From a checkpoint of a small image diffusion model.
Data: trained on photos of plants and fungi (iNaturalist), 90422 training examples.
Rows from block 4 of a small image diffusion model, named by matrix and row number. Rows with one number belong to one channel. Each number is 500 + 50 x the weight over its row's rms, rounded and kept within 0 to 999. All counts start at 0. Numbers have three digits each.
After each channel's rows are labels from the 100 images, of 14976 (inputs lightly noised), where the channel reaches its highest value: "patch colour" is the nearest of a few named colours to the mean colour under the peak; "peak at" is the part of the image that holds the peak. Only what is clearly more common there than usual is listed. The data: photos of plants and fungi (iNaturalist).
# convs0: first 3x3 conv (model.mid.0.convs.0.weight, 96x96x3x3, standardized in use, each kernel summed), inputs 0-95
# convs1: second 3x3 conv (model.mid.0.convs.1.weight, 96x96x3x3, standardized in use, transposed, each kernel summed), outputs 0-95

convs0.65:513547495400522510480569491447526457476459477499443509526383499511547487419487489481455507523508449592549582513510462531518448562409504528440496521528475472520488498492644540550413477568486523562482449510533424493429559590450501504549566604452417501571446501495469524578441522602595533492
convs1.65:582550534488489534504513555461508591458431479506472410463440595557442504410434484496497445529537458478537539500511534474463534562498502505525536467442476541458588472482539424426589447595582483500570506437517562558386458476416402478523418512451548471456383456461479446482463515521540491490
patch colour: black
peak at: bottom centre

convs0.88:461562457517581467547488611459562510460421494436468609454490488503473606485547454454513474431516443477432416473499496492495485538563530490549500493359509480492480476552481578435461448436424495558478552496487577473433521555517520435474561593576445506461508476620526514517431469493533553446
convs1.88:556453538504502464473466425447478522557450457509444478405474463536557446546467437405497504501499473471555506528418478446518588437467579555495572441445604439535495415487503548591465539520493422556423464500473529474479498560542508461512576506552539497519482487438552456516450335563469574542
patch colour: white
peak at: top right

convs0.7:512437477526545526595476466449549455549389616498473533426538527547491445461482471504577512489488470505427498440499548567507485465530470566441549542486524500476493488501420551403479507397479569554583530522444482465496543518477490499458576493536448570370355480498516480515419481444528429561
convs1.7:403398504587526566501448417517515519623499494602494458532515438492490509551470526524519500409494552514467545452550458491565477436466392469504453463543542543519514521454520484528486497499540483428544473505558429473555449433439541473481592466601377497500407500588439525488568502475472563516
patch colour: white
peak at: top left

convs0.71:483490458569458422502539504545404473449583460533474468467511489536447576511549417571523498494461464533470572512601547543448491554473554453363480520534451491462505427463508572355482553559537524469454497515543525505509417513532565448495547451490479556512529490482502536442437425535568638499
convs1.71:519637447441539476540579514467498560529561477559479502447539537464571476508494518616459505603538582511399483521582520468400504538505467530445506505480484547459530568501511453453496511459395525486480466601514507553446604483440477474496446492456492386404447515592505488460507523466554466507
patch colour: black
peak at: middle left

convs0.3:511495550521425541477563478479440529495420546474562515535443516539524514397437525445511488384434520495516482461407575502530537603555461466567626479433436453465549528488492543559472488457519481495490501458477407474608460484493504569527616554409548532539517530470596429472543498536542497481
convs1.3:482581488406448410465588464478550516432530549466470542494433609492460496448555477473431465505445461473516443501562523554533370555475479531526521437486512555489544490454523488537532495425458466545477539501531463602537378570544453529488438530492478560528454484522538554511581384560447582474
patch colour: black
peak at: top centre

convs0.46:590493480520500475485493484460461531503467544517492441483476426575480613543461565488507523443491537471498531497626406566497407530475534554545553548526477584497523486460546475496448533448399437425413454474626521589550481455425431500485555513461589523518576538544492533497436486501548592487
convs1.46:532530462476463532646477531432561491508463479643396468436487579419510530480440520552496532562467482537433503536618430460475541560499543516504513520514545554528545544487513499560465537514533524528548409539444594477487519522425481487547522471432469399495464502377509495489559537431562493474
patch colour: black
peak at: bottom left