From a checkpoint of a small image diffusion model.
Model: arch unet, norm groupnorm.
Training: soap at rate 0.0019, 5700 steps, batches of 64.
Rows from block 7 of a small image diffusion model, named by matrix and row number. Each number is 500 + 25 x the weight over its row's rms, rounded and kept within 0 to 999. All counts start at 0. Numbers have three digits each. After the name is the row's rms in percent of the matrix's.
After each channel's rows are labels from the 100 images, of 14976 (inputs lightly noised), where the channel reaches its highest value: "patch colour" is the nearest of a few named colours to the mean colour under the peak. Only what is clearly more common there than usual is listed. The data: photos of plants and fungi (iNaturalist).
# convs0: first 3x3 conv (model.decb.0.0.convs.0.weight, 96x192x3x3, standardized in use, each kernel summed), inputs 96-191

convs0.76 104:509485498494472508487541470468460470518535488513521545565465478416497517435485494535530501511509515465485523429504459490496534506506513471485517516503524522517548498523492482531512480515464521503484504491505502465548508508515522524508463498493528511488502471529495487483521471493501474514
patch colour: white

convs0.28 097:479493507507467496520478492487557482448451496476487526483509482493502509549537521539535483475482494472540529484508483486485479506576491531519489500491514488495494509489491469466477568509522518487490482496578462483526471507519481576521510495509515513476503470475492493506481474554558482520
patch colour: white

convs0.51 087:525537505509482507444522530502471509530470512487505529500455476466502518493510534521495510504510492571504488505488481528506504496490499489491500490464466541493493494537458499494520451444509484495476486539517560532473498528484511502490460474491518498493473468530472524457492490491525511531
patch colour: white

convs0.20 102:536480499455483474538487482501485520538541476510482449486517496463513514472488473511479532493492524528494519486496490525456498528492468509498538583488513523494500491511493521474494494518517518509497475448491476497459551485472500483513503485481500528502499473482541477503467480494515519496
patch colour: black

convs0.37 101:520498537483511502513531527489478453511500458508526522449473522518513524578510510583506505511500453482435502520495493517502471510510523474505523505500460464480466498485476511536493492506471530546481473487523490525508484533525495516498490492472524481510471502478489509462477517525506519458
patch colour: white

convs0.43 106:540471500476527504493491507495513512501483476492473525568494484465506490533466524521541507432506475551546533495543534451465474511511470496487535475494499508512480494571483542498509479484437472533486532506516453509526506492518488543524498477477486433490492473460514467492468484510476481514
patch colour: white

convs0.47 103:517476470472491516488500479482464497530547524471536519526472499527460503495456516501476486435511466478491517473516520516452461498482502490464490513483490531504550497516465504521454467494498517502451527510474488484494512477455499487492506531496503553470487512489512502504535482459540539497
patch colour: black

convs0.95 091:475559496511440517487518548511522534465486488493488494502478534506511508455452486557477487472517498532457515496510507499523505522496516483497483456501517498472482516475532477508462498491497476484509485567555525529520462547499527541491497481488501476527490483488489520486520500533474507463
patch colour: white

convs0.50 093:510536555497499551443514519488473486512522526508520462474477486486524486509472522521497518550518456500527481517482493536497486492478452518480552511498506504489563511494436482496523473491482516490446506464483478548471544516494508533510509482479506526470512537506474499496532466455514477527
patch colour: black

convs0.8 096:489495499546447501487528507464507533493503496524513488486465493464538485435488472550516511518446506496495505495518526495496478481500506521474501488460507488488479503479541475526455460476486518490479536477527501492550469520451507522500460499493489527482512470496501469513493472454475505509
patch colour: white

convs0.57 105:503549479485524479502516463528410488518495576497469493475484526479502487537482537509541474542512507503447483504500520536461429485472502457457511551528479491506483523538498516504521461503511509517517476471463546510467494492501497459543472477459509539469494508468483507507497520505508492510
patch colour: black

convs0.14 107:494516540548530480473503508519534464532574483516528515504501473496457498480481494488512476479501516463502514493508512520526477496462464513500444554511497501512522490503537509488463469528526467525535431464506511534498476502523514503480477498500450525482532466489541485487525534518507500518
patch colour: black

convs0.0 095:519459513538467542553520477468513476473488487488470479430460478495490502454517514494492547479540512519506477481523473535458518508505526538479469471478557524488481494458512499509499511490533487458491534514555500505541489482464547527510470479459503507503516491509509503508506546513510498494
patch colour: white

convs0.77 104:511536484502482525513456473488491488547515500505481508543498500506530537483490515456431499458504492514521451511508501512496482528476494465474490503462496539485510525497521518468524474493533478498486504522486532526448539514505510466493486492548458553544512497484508522477492482497530490509
patch colour: black

convs0.88 119:509518512530538474496467530516433510504542479522481478515470486459495466566468552438489452493536473472511502520523532477576559496497473536514487536513500555491530480485475595505511474517487467549531444494467509515477520501534496494485501506510484505497516499518487519530464510538479500510
patch colour: black

convs0.52 113:507489537525471518482463553507555519490490475469518502479458474507529513423511547504496504499508539518495507490517510507474526533506524503504511531495534545502461524485459526486441511510463479468483528459586545478506428488503512536503503516500518503505502477498524484493534440474519470524
patch colour: white