A small image diffusion model, trained from scratch.
Model: 32-pixel images, arch unet, activation leaky_relu.
Training: soap at rate 0.0019, 5700 steps, batches of 64.
Data: trained on photos of plants and fungi (iNaturalist), 90422 training examples.
Rows from block 7 of a small image diffusion model, named by matrix and row number. Each number is 128 + 32 x the weight over its row's rms, rounded and kept within 0 to 255. All counts start at 0. Numbers have three digits each. After the name is the row's rms in percent of the matrix's.
After each channel's rows are labels from the 100 images, of 14976 (inputs lightly noised), where the channel reaches its highest value: "peak at" is the part of the image that holds the peak; "patch colour" is the nearest of a few named colours to the mean colour under the peak. Only what is clearly more common there than usual is listed. The data: photos of plants and fungi (iNaturalist).
# convs0: first 3x3 conv (model.decb.0.0.convs.0.weight, 96x192x3x3, standardized in use, each kernel summed), inputs 96-191

convs0.3 104:076138132158086139165128120087142072173149055194157117089160132140113153105149117157128122127057101161148103190079157138133163197111167130102132151153141129132162118119121148123140137130135107124184128143197131198071101135093152148076137170115132204134071154105144085161130110124105114114
peak at: bottom left
patch colour: black

convs0.83 093:080125110071079084166135142067132085157159084106165071115196104158107126091130158218143139094161122155124133075143121072120144166117229125140191096123144130121068138140162142143129167094098174120124151104130098130100117108148109070153134091146081094144157107137109129125067151152158136137
peak at: bottom left
patch colour: black

convs0.13 104:193160120077201146149143070197089155162108090152123099137155138083120147118084118085140121174124180101103098160147162081181121139148170161073101148140011130147111167130115103131112098140108139163229080146128123140139133136166087124122152114154118132097134099074191169097152137163130136138
peak at: top right
patch colour: black

convs0.84 101:115135079087051140122123086083154120182147097138088151241136138108094125073158116123070151124130162125097121107177092042128155183137080111169144113147079112134132122161164155100109094092137110099102105095133136113084116122157130096092156101132077095074114131147178108120093102117151157091
peak at: bottom left; bottom centre
patch colour: black

convs0.41 093:093114159117118160143130100108078114143155190096164124144188157144101154176129139138143148137091155147130137125110154113091137144160139125095202105133100099174123131136141059138167101126151155211127156113083066113157194114184107082158134173129108136134155131106102155136105150095115082073
peak at: top centre
patch colour: black

convs0.60 093:132099126153145068131114151105088086134159178094105055128157112096185128047097108074084104151127127109114121102164192163120106059113121153118115203145126130122113166130129135149158119130133120187100152085137201161080152162107120123142140130136138182206082097084187116107148094137123121145
peak at: bottom centre
patch colour: black

convs0.17 105:145140148123141156121150115128108063192149147082129093118118139199130147128101173142119157103128132140126148093094138116092136149107151050091071141141169079119175138136155144153120179126117147153156155132086122155110176134150150045168139138161196193090133126109123136156111184139069169153
peak at: top right
patch colour: black

convs0.27 099:197157084152146097154145092141165109172196080141107109092116106076077136143107116089138087120174104087148128158222106131167132137151164118086087102107153109092114145102133219162074102133116095146197087059125152067092100079153139119179108095154128205066103121144230158112087157109117142120
peak at: bottom right; bottom left
patch colour: black

convs0.93 106:117086154071152164112076173136169121186121124108137197141145154123117085077113135139108119121095152163095084131150156144084075135115169125053111164130116130135162212163127079142143157151151113104106148086134122173126116189119187143075127135149094065126121087112107164165138129120123205127
peak at: bottom centre
patch colour: black

convs0.33 111:147149163147187140173134205148130118145143106113071163106104112105063119197128214183197175187109146182144123114156143203176133107120194153153154111132101096135161124086214082115107139134147142200144121100134120169112076124113107112177134140145118104098110141082077112132127120113114174113
peak at: bottom centre
patch colour: black

convs0.55 103:195192096127127151125105138125052118092083113134113122153099128087091113110092137118157107145124171153116090120118136170177138103131143096173083141147147139161144117087114197124103092109130098108191089111167123129102122103138121148132167118098080168087062145082110083138114104106129177163
peak at: top left
patch colour: black