Weights of a small image diffusion model.
Model: norm groupnorm, activation leaky_relu, widths [48, 96, 96, 96].
Training: 5700 steps, batches of 64.
Data: 90422 training examples, 4.0 epochs.
Rows from block 4, named by matrix and row number. Each number is 128 + 32 x the weight over the matrix's rms, rounded and kept within 0 to 255. All counts start at 0. Numbers have three digits each.
# emb: conditioning projection (model.mid.0.emb.weight, 96x256), inputs 128-191
emb.7:094133114102149165144100112080100170119129167131151133099160122114069096173151128189183157138134113189142135142117026107121136108138163115113151108086140137179094156102067124174143074187135150
emb.8:159100133148112093153159176158123072136150052090119117117124116172067071159091142173116116133147125166132147110156065097156134152092194139083089168133140154136110115144066127121103090153124128
emb.9:136126110154142061127104128116115109123141124154112118132111153092135086088191141150102149100118146106153104172158154131133127119067137125131120109104126095116122079115147153133132107153133161
emb.10:139137132119117111126155072112141194114097123149146134173143089119141135119090147049068106146117137095076126109146161081109149079129111142118130175136128158100158090108175151161116190089137126
emb.11:123092115128132152127090127041134143117120074048141146133114190087130145106170134095151075140152146095165101114172146101131117066134059081112105090113068088075138127138159061152116121101104114
emb.12:112170127155204111099179147109147164135160128083117126075096120127159141233121151102121128121153134107125198096168096060133107139116132135121091118115152055082171126075112166140171117139144118
emb.13:115166167129128090172149131072136134121123052126097114132090103116091097159126118094146105088098175164095095117148099157133131125127188130069147111165121146211153141143215132108125048117158117
emb.14:118106125090112162125128089101146129113154168068139145179152106149141150038159133130132151125111143180137091159079081132146147120099111148059136167129114175144117090156127109162093132169157131
emb.15:126124130097184177188126114191121098141130154156075162120143214128116151087037170109108128152138122045134221149173200176092113138125072115162104143097114105143112138151099164138096209034092128
emb.16:106188114121118147130117134109132185116110142110158117107153148170120165156124143075130122138144050117148101086088145073082104139134194147173161117164165194039149144132210074073101107169129165
emb.17:136208119170148102021098152178146178104127156163112090113136133102060044142172076084149177094111074158127074104128138151164116115141140103125173148134112105118106166106075173099134199123132130
emb.18:107187148158110118152158182149142131168138147098146130127159112151128095131138133107124185160070138116097150121104100105130081126143138139193140122154136117207116144113153132092165083079137092
emb.19:111114145133174128128138141044041140106111112093120131162108135148150057180134073086152102134173166152153086174102047102118127117062147126074149142120118131154142100123136090196118113184148128
emb.20:143097114107166080159154134076123120165138155096142107095124127095113131135136085137116115149119143095171128125175102188085120112141167099192093138182130125110143101170141152146138098095133167
emb.21:146171092103077152111147117136124132112113114087100141066115126116125163088132107160118148162131115112145102155141131077148121099171089074109104135094187125105160116101131118121119090149164125
emb.22:105095161121146165085113137138139093145120138157107134148148077166138106106092150116113085132190159135101160158120148175127088186086113162078130104106152148155149112118144169143102112082110147
emb.23:149151134095155154119072078188133223070152160230109114145089085113094177139148096155122157110135140156105099129127173200086111163153117117146105089105105105122092131118151098097152195134104128
emb.24:171194129180113183118238127153121096143095196062137132092136132123192174138131161122140132128105116125132147140130131081109166158197123161100122140146133091100124176132080073129165129165096130
emb.25:116105136107189147161143069127128153123124125117141145166120047110119127125090073143108114098120148188141117062108201115187123130089094161099069173083115142105149114145177136149084113169183119
emb.26:126190147126092091098148122155138085099143157151148115161113170109177116128097115117128154119155146119122140088114154104133130094168137115123133146163177144050120150108051093151122185111123110
emb.27:151194095087123158093176099151134169125122170194102125114174074088129061098175173113150195126056053062134098082100211202133136176152062028158161093124097144160061127131113163136160193159139127
emb.28:115133136139114064100124155073147135109148062083193159094126151124070139127134119122131118139107119165093130217148010174100109089061148104178136133154152133140171122120143148115122127151116182
emb.29:110111092138143166188024152065148159149185115153102149159142073165125170187150051110180109122162128116154116146174056165132128094089151171059105117109100162136154121158060112124096037091165124
emb.30:165172149134100160111067092160142157117137166220097109141167133116163162121187158144131172021088180159127130084110192135108144128120149125175070126139149129133101154110164111152118255119124118
emb.31:131138125076094121063113173137073116092093117122117126165138211176097167149145183101167146096136117156134133083101170086141103133135113109161113128136139146146143128117087182180178116150114150
emb.32:115121105144163107088094148071085122136083175144120121157119122119111152107124120103127154112112112121093151127139142087122147160140094114185165135132121147116165130129183127200171199061106169
emb.33:123149125164119158196154154096162101135187157145130149101093079119077107209156144201134047193084183088127098140144095101168148126160139076143138114137173100213137124128100121095077118150102131
emb.34:068146135140149137147121116146136175128143102116140137116096163087213088182122117131137099127159143139094119142150112164082144138135156118081133111110107100123094153090095171132140095162111131
emb.35:081160154127148179177178112137135191141107054096148151157129136102185050166101094112111088212185128111149136146148050213093116088118076154077111131122083114098116121138109168132108068146148135
emb.36:123142121142115095155178166183126107151127062162125125144138070069161154102136106116103132168174161106094130142136195092128112121169115089141128127084076134077119199118148089119149232068090127
emb.37:065123142128128123167187121094178145167112111096146119109108117122161070102116115137158082111112134121157091113128112177103120163090182126116142167122173123094106098083164179130120040156156177
emb.38:143123128157122151139134130156111132121112135105128109113119109143120128121111074075111097136127184080150191184115093186082121145132097106105134143105106119072145105197087166123147131082142148
emb.39:135069137089122139076127103076129136164114167157097141162123130194098012156133115187124114092106113155117146117061111128143139149084099160095156090112147074129174124115124102157095156119177089
emb.40:109158126151085158104100148138137072092122138132134129109149146119114190082117102102150123120130140108159147132159106104099145148135172184091113157163133144155085117109133165154109148118107134
emb.41:157118126144106054155181117137142178131100134071104149169156096137140138103128204120173158115116120165105153126154101128126137077160110127157157122096101130150120131132118084102152033180127109
emb.42:175108074112138120093121130167131043146090216157114134153142160183158116107173137136127171104101183149134104124129106170166142116146135112163110170122123084094150143092129134122132202093124129
emb.43:113092135173156128167150146067085142112122106079121105125130135149079181110119151091130110113153124110137132113175158139114143152103175111133141135173141146121137103127181146128089121106142105
emb.44:127164167129077103116162116102155123133127097133099135121119197090125083131120076075129076150169082176127131167107054211124112115123170096115094118153068119129104103135081117172147086188148144
emb.45:107144167122137113133166095081152152119152114048160116113119103118121243126130191129123113171080095115076139121134102054126128120117137106153156104128112174112153108107143100089084126078153125
emb.46:118116143130176144108092139174211176147156132201113119115122162092152194105146151131092176131132136122157118129108201183139133125138107140171130109104159092114140136105108082115140210134072121
emb.47:124200131132122139192124104126072133128112119129129142130114195157100085117090095137131081120075079115115132112160131136142124156104119141075121117128149131191100117171112138124111052166112114
emb.48:118085139105115116127100154133134133124111092151150146131127086127124102136082138103128107166102108095096095144158089157095128133121104084169136074120131120127137124156153130153143109121154114